A small image diffusion model, trained from scratch.
Training: soap at rate 0.0021, 15200 steps, batches of 384.
Data: 194171 training examples, 30.1 epochs.
Rows from block 5, named by matrix and row number. Rows with one number belong to one attention dimension. Each number is 500 + 40 x the weight over the matrix's rms, rounded and kept within 0 to 999. All counts start at 0. Numbers have three digits each.
# v: attention query, key and value (stacked) (model.blocks.5.attn.qkv.weight, 576x192, the v third), inputs 96-191
# proj: attention output (model.blocks.5.attn.proj.weight, 192x192, transposed), outputs 96-191
v.84:582552527516492478502497462457499512512503471571527471537563502501533464519505539400533572494456505476571486481495554499536514486531490499494513508509462567530433471472495546507460439456540495505473506517527491447476430461477502520430476459503492554475519466484482423503493497490500495503
v.85:495453477578548493481442536496496442498498481538513532528448508450569449477476487543468519497524479553475489447522481498416552550538478491541516519494593508516527474492480523528502509510487439477561555480479534524513482406519524516456475523475535469512457507487529445511439508431408509507
v.86:494501514454588484475495479518503405545466505574553510536510523475475545534480459519462438533481500573396469479512448444534505515525509594516499525501558514527474494505510505531560471459509560471528552479448485554482555502466490478503506515447537442489492509564475503518520491459499492522
v.87:485470423535488553444518475448533485501541506437586547560497539539488537447510500441496600504557476464471492410476432505495469481530449501502469570493554538417504572486582455449515415546529601469432522498561476517531431512545484438452510509495466427480507511521528524465491485563518475507
v.88:517464452477502559462442381511515505512443543440593557390488500469550452417551518544505487485541494461510483493525424432494488463547475575496459507499536468557502591519521482511480501460484472550490532452511462528498537447524511537554570500487547421554477516395521526528562453478603516519
v.89:511458520535505438504567509524512499497487462492523499546514504540474453498451469441507531546455546478501578494484562417446537458500527469521473461446528544510482483519466499459496524471471474511449477524507515469441480571492443535573542505496500465585424480508503530518500524556491517478
v.90:563507509519434510535554458503477457473481451512477555567497477544500507590397520502459526521466405514557444520528486476484503544517439500513537502522450501561535432515504510479394497522455489456503530497472480541525536503486515486501502520514498552542510491552499515491611534530533479477
v.91:493494454455491528463478507468540554490494535472440456492468452551474508540460500587519494500490474533523508452539441435531532526430548545535531472529506460502465457524450484467501481531423486545480502560454497455515477565486563485528518498514463467521525494524466499521433478521489486493
v.92:466477513522514536518459546500545460420533556450573547500500457502493426479450530405485458508467618487503579483485472503512506484503468537462527498487497490498498526490505546543512440570519440564454517528471526517467518442482528518503549528535492473471485519531490510490508508477431510497
v.93:440540472507496453461482515545488448519486486513548509522565467489523563466489454465500545470511630481517495500496511471438467485515547581462494501471463487580495499509507477543453431539513503534532452474517468539550524434457516481479535499480491458491519493511510520540452514417475491544
v.94:543567590533493571495450616533492477472437437528419559507551430457480515560501491530484496505559487513465521445490571514545568524499486446529493494486605465535414455549493492497473440503568496395542504491517457557508483474474443545524499450518497558480511483480506437446658434452521483564
v.95:486442478544497493475532470489455589538459496532516505492542521487467555488547505489517518513474462499489479490524519445531425541536590505488499516497508468490515474510469432544563477492488534514568491527475508584488471481499472506411473443555550570541429508503526495508502475508506536541
v.96:520493507436429529460549481428515469448510590421475483529515504521470464544474540435519509504490503548480472451518486456521442547474457459526497507475499461550478510478604561514491472509509583483530489427500546581500524412483480519407556483532520497473458516520511550477543516510435492483
v.97:514521417491460472505443471521518490531518486536522554554562509523510409477437553538503493442560482539519481493456494487555496561501460531489504490459449486520487555510507509492533538487509453463519482510505472499494469509492444523505501514542555489484412498450482470488521508435407488518
v.98:522503605529557439413414489436498442478453515535523490505518583458404626471400426453554481456485574421482593343492455478451566608517527536474532375427578499455529498489571495379478487491491540517462533508521471543382545526453458552458426523529506500465569545578428490485517448533514499565
proj.84:548429426536533532463488525508460487440559561513483488438586510490524513487512487533471485519427543532484477483479568433476502451516491520520541537428540511504536584525466454531544463482553465530516464485496459457474505502456417501551502495556509495424502508523473503456492489455557514468
proj.85:494545460428474513493484527437522555497560552507502532538440507487572548478546561561571493499481461471503478452588440497410489420492529453492441406541457484556487562538517458432451447534529559499504548508556504599545548486435513539491556541455565466545569529482472533440512483529500412494
proj.86:500465480571494480520510545454481559491504457491452565532550466528541519528500530511550546508493518503539495466523429473557545497507463533454477554535538487464543505557453515487513476453547474463560572502490536581457476468425581534543557470527533450525528493511481475507491569536522503532
proj.87:552518597486446459562517571531506482538456592480482493436498473537475440503499538451466493487508473519517516583494321545479498545514475516484547540461537517560529491542499435486467458516489489485403587489451456540464521503490551424576449482512464575475467470539567482553490482526477542499
proj.88:458474518538456493495500521489498475494498491514522522503533547488472465494560510509457448539475499467520583432486512459504532407449500386429489548513506478477529582509466471488523494423502472463518471372450568533544519504465512499490433514500589401470526491441446420519513530570587483534
proj.89:507418475540496542534560485500493521470448509511524504526529476507559482484499485464459507531495554484508534454428569486445509473490499461453499506490538492491534474482494495578484480440552512528478498444457485479499477499450456424551575475577521450472519489527535475454505455477535524459
proj.90:457539520531472471513560513478502541487539459465507520470464458531430502484503517480469502441521466551524450585515499488518510471518537515480490475561458513479514475547482455488485466438490510467485444452421552531509487478479501556446388469461439471501555543459488504468484492493602462485
proj.91:479552566502469438577479473517540500491505524483512483429479546499466500491527512502513513486548524555496565545524388467578484425522495539480475539543550440504570585576447509525455490454476500498436502556476478450462504506472477453533416499492391482490462422515542510384525528513544518494
proj.92:490441528539574496512498528464505534460515485484496502507502501490487515496508494444538557535543482481469563477469457476515505456491482531490460522447514492450502503445543489478527481447546515503500399494496513494518516489450520502526447495497530468510504540496495514452516486534504505450
proj.93:558569532571495538481472508486478469536547508492534521514507553545565518447481507449467539475453498487555483577519471459522502547519515553517518485440505449538507483518499599482453476528517493461512495563466493533558518471539557478503489474456527557494503469508490491517524523498448506500
proj.94:531492459501536500504517538499525546487499527511505499514529512456517495468472490520557611520467506546507455442518581509469433569457503502474545450503508504578496463455523501464488477525466527504490560528479526501504525492529507514548625513455574539496527531499508498440514501532504518488
proj.95:435493484488480511496489601450492493533524546544481529468548484484508455522522530498492500459510524514453480442509533529509493443491507506526452570454475488515484573558468486488469473536505544425521506489479481495483517517505499525509526500521555429508525515525445465492494457523459473537
proj.96:479520506484545512487442522494547546445620479488484512526456564506448511465479494589536498450429505581498541550514458501523475491507501546428514507458486531491491552468600523555535451435439495458545471525476483533529495450488515538540481446503458486449504492507460509473509509510515441494
proj.97:540433481472632522507414473514486541442555516507483509559511460492607538483498573512491606501423531506526472534531502534521530508494523486451456514543524467514493515431523527536557474458510589488592474460512495490446521537544447548491440468515614517511470521549463462570543438516439511490
proj.98:495463469545487493477500496533499510496489516490497477506491497504444495495493501491492481497448499519495500540488502503507494496505492524498488448515487506506493465500541489498498480528515492495483491540486509487460497487503496531485519530514509517458484452498499460500490509491476509530