config = dict(
    model='image diffusion model',
    norm='layernorm',
    qk_norm=False,
    beta1=0.9,
    shampoo_beta=0.95,
    precondition_frequency=32,
    one_sided=True,
    batch_size=384,
)
Rows from block 2 of a small image diffusion model, named by matrix and row number. Rows with one number belong to one neuron. Each number is 200 + 30 x the weight over its row's rms, rounded and kept within 0 to 999. All counts start at 0. After the name is the row's rms in percent of the matrix's.
After each neuron's rows are labels from the 100 images, of 14848 (inputs lightly noised), where the neuron reaches its highest value: "colour at peak" is the nearest of a few named colours to the mean colour under the peak. Only what is clearly more common there than usual is listed. The data: microscope photos of single blood and bone marrow cells. In brackets: how many of the 100.
# fc1: MLP up (model.blocks.2.mlp.fc1.weight, 768x192), inputs 96-191
# fc2: MLP down (model.blocks.2.mlp.fc2.weight, 192x768, transposed), outputs 96-191

fc1.529,101,201,227,217,182,227,195,201,187,201,165,235,201,211,176,193,216,180,173,284,194,140,228,221,168,191,249,259,237,182,162,167,111,198,213,200,177,191,182,193,162,188,206,230,173,193,138,162,182,173,247,214,207,189,242,252,201,150,230,164,168,195,256,240,244,216,233,190,193,199,175,228,217,207,210,204,168,227,223,195,134,216,181,201,198,173,177,168,232,189,175,201,162,212,180,213,165
fc2.529,083,196,228,182,202,173,200,157,238,182,225,178,199,183,198,169,242,235,239,223,215,192,209,160,174,230,222,171,225,234,171,221,258,202,211,194,207,197,230,161,177,206,146,209,157,174,158,230,195,206,175,195,193,229,188,242,218,143,177,216,207,209,187,193,210,173,202,208,214,243,179,195,220,159,240,217,151,205,230,205,181,218,218,167,221,164,153,167,197,184,184,202,150,211,217,207,197
colour at peak: blue (63)

fc1.316,089,217,219,146,211,167,199,216,127,204,204,177,193,218,188,149,198,212,185,164,187,289,141,189,225,233,173,195,188,210,140,228,163,182,260,194,201,224,212,237,231,202,124,243,196,195,246,213,206,170,153,211,239,246,237,163,211,204,224,246,203,156,115,195,200,202,187,248,208,148,241,221,186,247,235,184,224,159,200,193,217,189,227,226,235,179,164,191,149,171,162,223,174,203,167,157,182
fc2.316,100,186,202,158,253,190,191,95,234,204,243,197,199,191,175,178,211,173,214,189,194,202,211,208,229,182,193,210,204,162,180,181,184,203,220,195,175,235,238,227,226,216,236,209,203,178,263,199,166,185,235,156,231,203,183,166,252,130,190,235,189,160,216,151,241,209,196,187,234,185,167,200,196,180,193,161,225,220,187,159,250,204,178,213,170,246,149,187,206,181,201,240,226,205,188,213,200
colour at peak: black (58); blue (31)

fc1.158,097,168,247,142,210,191,201,146,191,144,133,230,267,236,134,185,253,218,183,179,245,162,167,202,228,165,130,191,251,204,219,244,209,195,169,189,210,188,275,188,211,203,144,236,212,159,202,212,192,210,218,214,192,226,185,192,178,239,216,159,214,250,224,245,194,199,182,214,227,201,196,202,187,195,211,228,161,167,203,233,200,141,170,198,212,219,183,256,193,192,235,234,224,194,174,179,208
fc2.158,093,229,231,96,182,199,213,179,176,212,273,170,232,158,211,221,201,159,178,230,177,207,220,226,199,223,190,231,201,194,190,178,183,189,197,148,214,219,229,191,193,180,195,165,233,281,201,146,185,229,206,222,161,207,164,157,175,192,221,243,239,140,204,200,210,221,208,190,175,187,186,248,197,184,172,280,138,156,189,224,215,218,177,232,213,211,220,220,177,183,220,224,204,181,219,174,179
colour at peak: purple (51); blue (49)

fc1.386,080,173,228,210,225,186,172,194,170,210,223,238,188,221,196,180,187,185,196,223,221,241,204,194,270,178,243,191,209,235,216,203,163,216,223,227,153,154,245,221,191,181,216,201,217,236,220,191,186,203,270,223,203,231,133,228,198,212,159,229,203,199,181,277,246,198,190,179,159,204,167,242,220,192,240,229,198,163,172,203,215,204,173,224,207,198,98,223,112,199,187,210,218,219,271,193,239
fc2.386,083,223,210,189,192,166,183,193,193,221,205,164,191,240,244,167,235,241,199,153,252,268,204,187,238,177,235,196,189,240,220,214,216,211,214,180,178,210,221,227,223,197,209,212,216,213,192,168,203,158,228,237,201,163,250,223,179,194,207,192,196,220,200,162,193,175,252,236,202,202,210,275,173,201,190,209,165,195,221,185,164,203,175,212,236,171,117,202,174,184,252,171,198,153,265,169,178
colour at peak: white (70)

fc1.30,120,239,186,167,157,218,250,209,211,186,218,210,218,235,240,205,222,257,169,213,196,233,194,199,233,197,214,192,201,196,165,200,171,219,208,234,213,158,264,187,181,168,175,213,222,212,174,265,176,167,184,176,157,208,197,211,222,204,199,218,155,212,172,203,236,216,198,213,196,159,202,196,178,214,184,250,206,119,203,222,173,220,191,188,221,232,220,208,192,187,242,159,248,196,167,250,238
fc2.30,087,190,177,127,198,167,220,203,176,206,192,198,237,130,193,241,195,181,203,208,212,262,208,207,218,227,206,216,185,140,202,202,262,218,210,192,216,211,182,163,176,199,195,138,214,206,286,210,198,130,267,227,211,197,178,194,173,195,201,204,223,206,252,221,190,203,222,184,172,178,211,244,218,184,248,207,212,124,185,181,211,257,183,221,211,193,209,206,241,220,202,207,231,210,163,200,205
colour at peak: purple (57); blue (41)

fc1.282,093,237,241,183,222,220,229,216,235,202,215,247,266,209,210,245,229,248,179,206,205,205,190,190,205,215,248,203,136,238,214,222,175,172,198,183,185,208,208,175,159,284,227,198,183,245,300,205,212,198,155,209,178,193,225,222,196,256,232,231,205,193,197,192,123,201,196,238,245,182,223,214,126,225,149,200,181,238,243,212,183,195,195,232,213,187,213,164,172,140,240,197,206,186,257,230,134
fc2.282,095,169,227,175,169,182,172,252,196,201,159,192,205,190,198,214,137,197,207,205,174,187,216,170,171,190,179,150,228,201,211,178,207,166,202,163,146,187,204,181,163,248,167,213,201,189,248,194,223,218,191,261,157,254,182,200,163,200,156,204,252,235,190,249,210,225,188,154,246,193,251,198,281,234,230,221,157,200,223,222,182,190,182,150,150,167,218,174,167,291,251,222,196,223,216,165,191
colour at peak: purple (64)

fc1.686,091,164,260,199,185,209,226,249,158,178,167,211,166,258,229,192,206,203,202,210,162,202,176,226,189,208,183,164,173,207,188,216,189,234,206,179,174,185,187,181,175,213,212,176,173,196,213,227,213,202,201,207,211,137,244,213,204,176,238,210,213,171,233,208,249,185,224,212,169,145,207,190,201,227,236,179,153,225,119,165,191,179,238,206,176,238,230,232,169,272,224,158,215,175,133,187,172
fc2.686,109,215,234,234,216,173,240,206,240,221,167,172,187,180,172,158,219,204,290,207,224,241,182,200,147,238,221,148,265,151,146,190,261,225,218,213,188,175,185,170,196,200,213,138,208,218,243,216,217,167,158,254,223,179,176,214,193,207,234,225,183,220,219,174,205,199,200,174,196,224,226,146,192,198,196,240,134,205,205,211,195,187,251,228,246,253,212,226,169,184,184,191,199,232,158,208,183
colour at peak: pink (46)

fc1.142,088,188,228,220,195,225,155,193,206,211,146,223,205,234,119,184,211,208,204,221,224,197,169,228,240,237,206,240,221,212,216,234,128,236,211,176,230,211,153,166,183,173,187,183,183,214,173,124,166,236,170,204,228,230,171,206,180,205,196,168,216,218,188,221,244,191,219,206,248,168,231,193,232,222,227,178,186,201,180,200,189,165,184,205,179,212,186,204,220,190,206,180,195,210,189,164,140
fc2.142,089,242,186,183,211,195,221,200,158,192,229,190,189,181,234,184,240,197,244,175,223,189,198,240,218,164,212,221,228,209,203,193,267,221,203,197,239,175,212,174,253,176,177,235,200,197,197,166,209,231,179,206,227,151,238,210,218,230,210,220,166,214,230,199,193,230,168,204,158,228,207,165,155,168,145,143,196,220,201,215,234,227,214,247,241,219,168,223,209,207,140,175,206,201,209,167,164
colour at peak: pink (70)

fc1.638,114,192,219,204,189,186,216,196,188,174,219,190,229,221,217,165,204,206,189,151,233,178,194,213,192,161,185,229,216,202,191,223,219,187,259,188,172,218,211,227,203,229,173,175,204,202,179,144,168,143,155,184,196,182,193,251,214,249,178,162,187,221,236,218,142,184,141,168,181,239,222,235,186,199,199,218,230,224,219,210,203,178,210,195,194,237,145,214,175,193,177,205,221,199,215,214,160
fc2.638,088,184,239,200,225,221,203,217,184,240,190,190,220,138,253,190,197,195,186,263,204,181,172,258,180,222,163,219,224,240,190,167,202,203,262,211,222,163,208,151,218,215,202,159,190,252,210,202,164,183,207,223,186,220,189,242,167,195,196,193,232,155,119,195,213,185,208,190,176,188,180,206,202,189,231,208,219,197,197,234,205,175,167,217,253,224,159,209,181,202,199,266,173,222,222,165,304
colour at peak: pink (53)

fc1.348,085,173,164,215,159,175,228,171,201,186,189,209,173,196,188,188,215,215,204,155,202,217,175,190,213,218,254,205,179,224,179,198,244,235,242,179,209,264,166,210,210,202,213,166,204,178,220,142,245,166,139,169,221,193,205,192,200,242,210,167,166,202,211,168,194,209,201,189,272,204,232,253,196,205,215,226,178,183,190,217,194,171,161,166,197,226,189,129,191,211,184,149,170,178,209,224,256
fc2.348,099,187,250,180,238,198,244,212,213,208,191,194,188,177,193,256,195,194,199,250,172,250,213,219,226,208,191,222,170,148,162,168,176,210,252,224,202,145,216,241,107,201,205,189,231,195,201,265,249,174,153,212,209,201,167,158,202,194,220,180,211,174,227,178,174,188,209,255,229,229,190,206,173,211,206,248,182,177,145,218,238,183,212,182,202,203,168,181,181,231,227,181,263,217,172,200,188
colour at peak: brown (35)

fc1.428,094,235,210,211,192,175,177,237,244,209,154,234,155,170,220,256,176,182,166,221,224,192,257,205,185,233,202,193,223,175,202,269,184,172,199,219,181,185,193,188,219,215,249,208,238,220,203,159,251,196,208,203,174,185,178,184,191,223,204,251,232,183,179,234,214,217,211,171,225,204,221,175,172,194,202,178,181,221,122,149,251,180,219,207,183,224,215,264,189,180,196,137,210,193,218,204,218
fc2.428,103,217,161,206,197,158,167,183,192,192,233,197,199,216,218,195,198,168,201,195,202,164,186,202,201,173,192,220,243,156,184,171,196,245,188,160,204,213,186,252,231,228,284,190,244,183,192,207,239,221,235,165,237,201,229,254,259,276,220,209,208,187,158,217,242,203,245,182,219,182,146,224,206,189,202,137,218,191,174,177,175,192,219,231,202,240,169,206,146,224,136,202,230,222,218,193,246
colour at peak: pink (77)

fc1.181,081,163,223,228,213,187,205,188,222,196,191,202,217,209,259,221,217,192,243,160,227,186,195,219,186,183,222,212,207,180,192,200,145,156,195,176,271,209,200,192,206,122,197,185,136,164,179,139,205,166,195,164,192,234,225,210,206,190,174,187,166,190,187,239,122,201,231,201,234,226,175,164,200,207,212,209,236,268,216,140,266,183,198,176,182,160,271,162,209,176,262,245,162,148,219,185,231
fc2.181,096,184,203,203,167,223,196,178,204,241,190,218,185,196,173,262,205,223,188,209,238,204,203,220,210,210,179,180,199,230,195,223,220,173,209,228,263,169,194,206,213,142,194,165,102,227,183,195,200,159,179,189,217,189,128,211,167,204,265,219,212,182,217,128,235,177,163,224,179,212,164,214,187,172,177,221,225,248,215,172,208,131,223,208,215,180,225,234,217,210,226,206,173,294,249,179,190
colour at peak: purple (52)

fc1.475,102,199,239,194,218,196,233,179,251,181,209,199,289,216,150,222,215,201,216,206,194,194,247,203,218,182,251,205,185,210,140,226,98,177,249,201,209,160,184,169,146,208,202,171,183,206,249,174,189,198,194,166,258,170,195,195,189,197,182,188,219,143,180,199,182,200,202,209,178,225,210,193,194,253,205,209,176,193,213,169,176,141,198,205,196,219,188,189,210,197,233,241,215,230,210,239,206
fc2.475,103,196,198,172,171,219,187,126,226,195,181,223,136,183,224,218,171,164,186,180,181,212,202,152,193,218,155,195,175,208,152,191,250,175,209,215,203,176,168,196,229,233,183,267,213,237,246,168,199,204,196,186,131,221,190,168,169,222,226,207,209,206,184,208,269,202,221,206,175,181,235,191,222,240,193,223,154,160,167,158,205,193,189,206,274,237,221,240,151,164,197,205,185,177,194,185,247
colour at peak: white (60)

fc1.336,119,213,145,228,231,214,168,194,241,192,190,202,230,218,233,178,175,190,204,258,208,230,176,201,216,193,184,207,224,256,175,208,227,167,249,203,195,191,161,224,276,182,222,187,183,160,176,202,216,197,257,232,246,160,180,193,222,188,252,171,152,191,169,168,162,171,197,202,188,202,190,241,196,219,207,227,248,216,232,194,191,172,185,181,202,170,182,206,275,215,245,196,175,220,172,167,188
fc2.336,097,216,148,210,203,147,203,215,202,225,178,249,232,169,176,218,194,193,149,206,177,248,190,213,196,197,173,226,217,208,193,193,181,198,256,212,167,170,195,181,194,211,196,196,193,231,228,199,191,118,234,224,194,205,177,250,195,155,187,212,210,217,208,192,213,204,200,163,129,233,235,238,215,220,209,209,270,206,224,211,218,237,227,215,241,205,251,187,264,282,206,175,222,213,166,254,204
colour at peak: pink (68)

fc1.472,091,189,187,195,251,194,216,176,165,194,174,211,198,207,172,200,177,238,135,242,183,213,211,222,206,254,190,185,196,224,228,201,163,192,202,166,210,122,256,193,210,269,179,256,206,257,194,170,192,253,191,231,284,228,223,243,151,186,248,183,154,222,234,187,174,188,187,177,147,157,212,186,144,198,211,206,172,228,233,165,233,197,189,220,169,194,170,152,228,126,178,179,210,156,145,169,192
fc2.472,098,230,183,224,177,201,196,185,219,228,231,205,243,203,198,183,216,142,257,199,201,216,169,227,155,188,187,201,213,270,176,202,207,209,217,137,182,271,185,232,207,212,209,170,225,148,228,188,177,259,244,199,217,148,206,181,203,166,192,206,231,209,171,194,213,238,101,214,209,208,239,130,203,182,242,198,212,195,211,181,172,197,214,216,231,204,150,127,184,246,223,166,218,216,182,238,219
colour at peak: purple (47)

fc1.101,085,168,194,212,237,179,188,186,207,139,249,133,245,218,141,209,172,196,245,182,233,197,202,218,155,223,167,150,181,144,189,182,183,167,199,195,234,183,232,210,169,218,177,175,232,206,187,192,182,228,237,200,218,216,264,140,228,171,183,186,220,209,191,175,165,194,185,183,187,226,206,211,202,205,208,203,219,167,254,264,179,201,233,237,183,222,227,190,198,178,165,220,178,171,152,221,182
fc2.101,112,158,203,138,184,232,192,212,257,195,180,191,219,166,181,192,204,181,230,170,206,210,156,227,126,218,173,224,168,201,201,221,203,213,185,124,236,204,172,161,220,254,234,187,216,199,221,209,225,206,232,194,179,167,161,177,187,173,164,190,157,154,216,188,260,182,200,202,136,150,178,194,203,200,157,203,189,202,204,235,210,220,234,227,196,221,241,174,196,213,182,181,201,198,136,220,205
colour at peak: blue (41)

fc1.559,093,178,199,217,208,249,179,251,217,117,233,205,235,222,182,207,164,217,213,181,176,223,217,208,171,172,224,217,190,163,242,181,203,186,182,177,204,190,242,195,218,211,156,207,185,185,197,186,169,171,212,146,168,201,163,174,189,176,211,223,196,192,239,174,192,207,197,179,243,178,173,220,218,184,209,180,207,148,198,234,190,213,195,239,235,200,247,176,245,212,197,202,234,188,261,226,193
fc2.559,104,197,203,187,194,149,213,174,169,220,225,194,206,212,206,203,211,221,161,267,193,304,165,229,179,181,186,210,199,167,210,194,220,216,213,191,271,214,224,144,170,184,222,198,190,195,229,148,185,184,204,226,180,215,198,192,193,207,198,206,162,217,99,219,230,168,204,227,221,238,150,191,175,170,213,192,203,190,270,244,204,206,199,208,150,198,212,194,243,194,190,262,219,202,248,209,239
colour at peak: grey (47); purple (46)

fc1.609,114,294,205,220,249,203,216,161,245,217,174,199,180,205,195,252,176,199,181,237,157,171,202,156,200,209,213,211,206,207,194,177,201,190,222,224,200,178,158,209,225,175,250,209,201,192,147,202,211,187,214,210,156,207,171,188,196,252,184,209,207,160,234,229,197,212,274,204,221,224,211,235,212,229,150,176,145,177,204,179,179,201,263,185,220,193,234,213,217,213,221,181,189,223,224,170,227
fc2.609,078,218,175,203,188,196,192,169,213,199,199,205,221,236,217,231,203,193,147,250,170,158,168,169,217,199,162,179,190,191,193,228,161,134,219,203,245,215,186,183,174,182,182,211,203,248,131,198,200,177,232,171,218,251,196,148,206,267,199,184,185,228,140,223,168,208,194,200,195,230,227,250,184,203,201,173,141,204,191,190,250,183,175,193,134,231,228,195,187,191,237,212,182,193,204,156,195
colour at peak: purple (98)

fc1.302,133,268,224,206,218,183,199,191,207,169,196,165,189,216,198,210,203,173,175,173,172,185,191,235,182,196,226,239,179,200,150,220,211,274,231,212,122,182,222,172,245,201,178,213,192,237,127,221,211,163,213,181,197,212,177,212,184,199,172,191,166,220,221,218,165,168,219,211,203,199,205,238,230,188,237,179,137,143,211,189,180,221,196,193,196,146,314,184,202,238,162,213,214,193,264,202,217
fc2.302,103,164,234,160,222,241,228,212,147,196,244,168,165,221,239,254,208,196,206,211,112,218,229,207,211,211,192,189,215,185,151,195,240,254,195,228,143,225,226,201,144,150,206,215,198,173,229,215,196,160,202,171,205,236,190,242,168,157,207,197,217,194,99,183,156,192,194,187,235,223,190,191,216,195,194,178,169,208,165,195,222,159,143,176,192,258,290,172,210,175,211,176,230,187,182,206,226
colour at peak: black (33); blue (31)

fc1.135,107,192,156,222,246,161,161,205,255,165,195,231,212,181,211,216,214,187,218,199,227,185,179,216,187,215,246,235,210,214,195,158,251,199,206,241,187,186,204,176,190,156,208,196,240,177,176,214,202,198,147,115,252,161,208,195,221,166,245,233,202,207,168,167,249,156,195,163,195,187,244,223,215,217,225,209,176,212,231,184,193,218,206,191,201,194,172,195,163,198,170,230,232,204,230,218,256
fc2.135,113,215,142,220,196,161,176,201,276,169,177,198,180,232,199,210,220,202,207,254,271,240,189,170,205,206,234,182,145,185,189,201,115,195,210,222,188,228,245,185,224,201,198,229,188,241,169,177,185,227,209,182,245,234,228,216,224,224,194,194,183,168,169,255,161,219,222,229,216,202,198,244,229,193,195,190,123,175,223,183,197,176,183,201,145,216,172,200,129,198,195,173,194,207,212,218,179
colour at peak: grey (63)

fc1.759,097,215,222,236,198,212,217,214,235,180,236,254,219,187,150,299,195,241,221,159,244,204,172,197,246,181,182,191,154,208,166,240,154,134,212,184,205,214,192,174,161,215,209,212,185,151,171,122,196,168,201,244,214,243,200,201,224,277,178,187,181,197,222,291,156,208,219,196,205,189,226,183,196,209,186,175,178,187,204,226,199,205,134,213,176,179,145,199,194,201,195,220,204,199,222,201,209
fc2.759,096,204,229,217,213,174,189,195,248,188,169,149,159,229,218,194,180,179,153,207,192,167,194,194,269,204,165,194,206,154,154,243,223,162,203,214,184,184,240,191,220,168,249,233,202,239,212,189,199,175,170,265,200,184,189,215,274,250,185,248,296,240,191,133,178,230,230,201,186,246,198,177,175,179,219,224,194,167,199,209,246,234,163,243,174,196,154,186,195,161,216,242,168,195,236,164,185
colour at peak: purple (44); blue (39)

fc1.156,083,202,181,193,216,220,218,207,205,201,232,187,176,180,137,270,174,209,196,196,201,228,211,230,216,164,249,208,217,259,241,187,179,213,225,231,183,197,159,239,191,230,214,237,150,196,186,185,182,211,208,232,202,162,212,188,189,156,194,231,190,261,202,145,238,184,168,188,148,179,196,163,245,207,220,220,176,209,217,189,200,238,177,247,208,185,190,227,160,160,212,243,187,231,195,148,211
fc2.156,092,220,198,222,176,189,193,169,173,210,141,186,219,194,230,272,185,160,215,243,202,194,230,236,140,274,206,152,203,168,214,202,217,194,214,149,170,214,186,227,171,212,162,214,137,205,170,181,190,223,180,237,201,260,164,195,219,171,203,160,256,158,203,211,155,151,212,202,178,227,209,166,191,180,224,245,194,186,217,210,194,194,190,175,212,197,197,205,173,262,197,187,178,188,190,221,176
colour at peak: grey (49)

fc1.104,099,266,192,210,232,226,204,212,200,247,199,206,189,176,189,209,197,194,177,210,223,226,206,229,226,153,228,225,201,207,218,207,179,174,193,207,202,230,163,189,272,160,221,205,233,212,173,222,250,225,207,221,216,197,220,230,208,153,178,193,204,191,130,217,221,144,212,170,212,211,206,130,266,216,183,236,158,254,226,187,168,223,148,220,181,212,83,261,217,200,161,188,163,191,152,174,200
fc2.104,094,225,142,232,170,174,231,197,165,191,199,181,261,245,199,209,202,201,193,208,198,252,184,208,165,224,185,195,179,194,215,147,209,208,161,197,227,171,207,204,207,179,208,199,231,230,197,176,201,195,155,209,223,212,202,230,224,176,190,224,236,259,269,170,231,228,168,228,165,196,185,106,138,200,240,252,146,231,172,186,218,129,162,227,269,187,124,185,136,196,169,199,139,182,167,229,185
colour at peak: black (28)

fc1.148,091,201,170,192,199,210,181,230,166,203,289,207,203,216,167,123,195,226,239,230,165,174,259,208,201,185,194,231,227,256,250,214,211,211,203,240,177,168,209,226,230,221,196,239,192,188,188,197,187,187,180,191,171,195,178,185,198,219,213,194,196,227,147,160,239,178,200,215,170,187,187,206,192,239,176,225,227,234,188,195,237,200,183,127,188,194,197,200,139,200,167,143,217,215,223,223,244
fc2.148,094,215,203,150,195,183,177,192,200,191,136,206,171,182,213,138,202,193,194,166,130,215,201,213,181,168,228,230,239,230,254,177,212,174,214,146,178,239,171,203,205,183,196,186,202,218,204,179,181,177,230,181,148,175,260,189,193,212,170,217,200,178,240,248,152,216,172,192,194,189,197,191,252,223,231,188,197,173,173,223,204,211,165,181,220,190,165,168,151,222,173,206,233,196,201,194,201
colour at peak: black (43)

fc1.371,094,206,159,247,216,192,226,154,228,240,268,223,122,224,205,173,202,254,170,197,239,180,185,200,168,189,153,187,147,192,186,241,217,185,192,157,213,203,190,255,190,212,170,225,185,184,170,192,215,170,174,188,213,214,194,254,266,211,181,226,211,187,256,196,173,182,237,213,159,222,237,215,175,229,219,174,272,173,244,233,204,190,198,184,219,225,198,181,196,201,157,169,157,204,215,178,191
fc2.371,097,171,174,227,183,204,165,190,183,226,154,197,218,184,168,191,186,120,173,238,212,198,210,207,178,191,186,186,218,191,278,191,161,218,200,188,236,206,159,245,248,232,245,229,184,223,162,242,191,188,211,203,168,223,212,200,235,214,172,169,170,164,163,203,199,182,183,170,164,207,253,241,225,166,193,149,268,193,186,261,221,250,192,182,187,193,229,204,176,249,166,220,217,147,214,218,197
colour at peak: pink (79)

fc1.183,079,198,212,197,206,247,192,210,175,211,142,200,261,220,192,221,202,229,181,237,221,181,209,206,116,170,201,205,224,252,181,197,161,215,209,156,199,187,198,159,195,212,93,205,172,217,246,226,160,183,189,242,218,213,248,168,179,165,202,198,218,213,178,200,205,243,252,200,206,215,178,158,131,142,216,235,206,229,208,186,219,196,205,218,180,203,194,183,216,188,182,218,134,151,156,176,180
fc2.183,096,223,210,199,199,199,167,196,190,222,210,193,198,194,182,223,204,175,254,177,216,183,164,201,114,198,199,190,190,336,182,208,204,216,208,233,197,205,143,187,202,188,166,189,202,196,222,183,153,192,214,228,187,185,197,170,201,194,150,226,153,233,193,233,171,245,130,213,242,229,190,159,235,199,185,267,204,209,251,190,173,201,239,212,236,199,197,148,187,203,208,200,171,255,153,178,154
colour at peak: blue (34)

fc1.342,089,127,233,194,172,213,167,216,225,206,178,171,220,201,176,185,151,225,182,180,217,210,243,207,173,165,214,200,223,136,170,181,210,221,204,257,181,238,117,245,179,196,216,237,205,202,199,114,238,173,240,194,238,206,221,201,226,169,175,197,224,195,212,156,180,185,219,205,247,254,195,183,172,215,193,198,237,208,170,174,240,193,196,203,192,233,207,265,182,213,220,213,205,226,236,181,203
fc2.342,104,222,206,207,236,165,201,231,217,191,167,189,152,191,216,160,209,193,218,188,208,210,246,190,218,249,268,174,184,160,183,189,196,176,197,182,189,179,225,260,171,230,165,191,213,180,217,195,234,190,186,176,178,261,179,172,241,144,205,182,225,175,186,250,170,177,196,186,241,192,207,225,235,167,160,157,210,170,168,199,159,261,180,148,214,173,224,261,191,213,170,203,193,189,208,214,259
colour at peak: pink (50)

fc1.198,108,203,173,246,244,231,215,261,237,232,150,183,180,196,234,259,196,201,213,186,162,172,150,123,167,207,181,222,220,202,197,210,219,171,249,241,152,186,190,279,212,179,216,204,171,162,223,185,169,215,213,217,201,216,204,250,188,201,168,177,239,196,265,161,206,203,158,201,227,174,187,202,200,208,169,190,194,240,204,239,184,197,225,225,189,204,151,202,280,173,220,195,229,235,172,195,203
fc2.198,115,211,187,187,193,198,226,213,179,227,263,194,209,143,173,167,193,190,172,182,136,238,221,150,202,220,210,226,231,202,127,207,185,193,267,216,157,238,225,248,157,216,186,225,192,190,204,204,187,204,235,163,248,190,156,258,161,214,196,209,201,200,160,221,222,198,188,191,213,178,210,214,180,202,215,207,149,259,209,216,194,240,235,187,197,172,324,203,253,220,256,202,213,206,190,243,171
colour at peak: brown (28)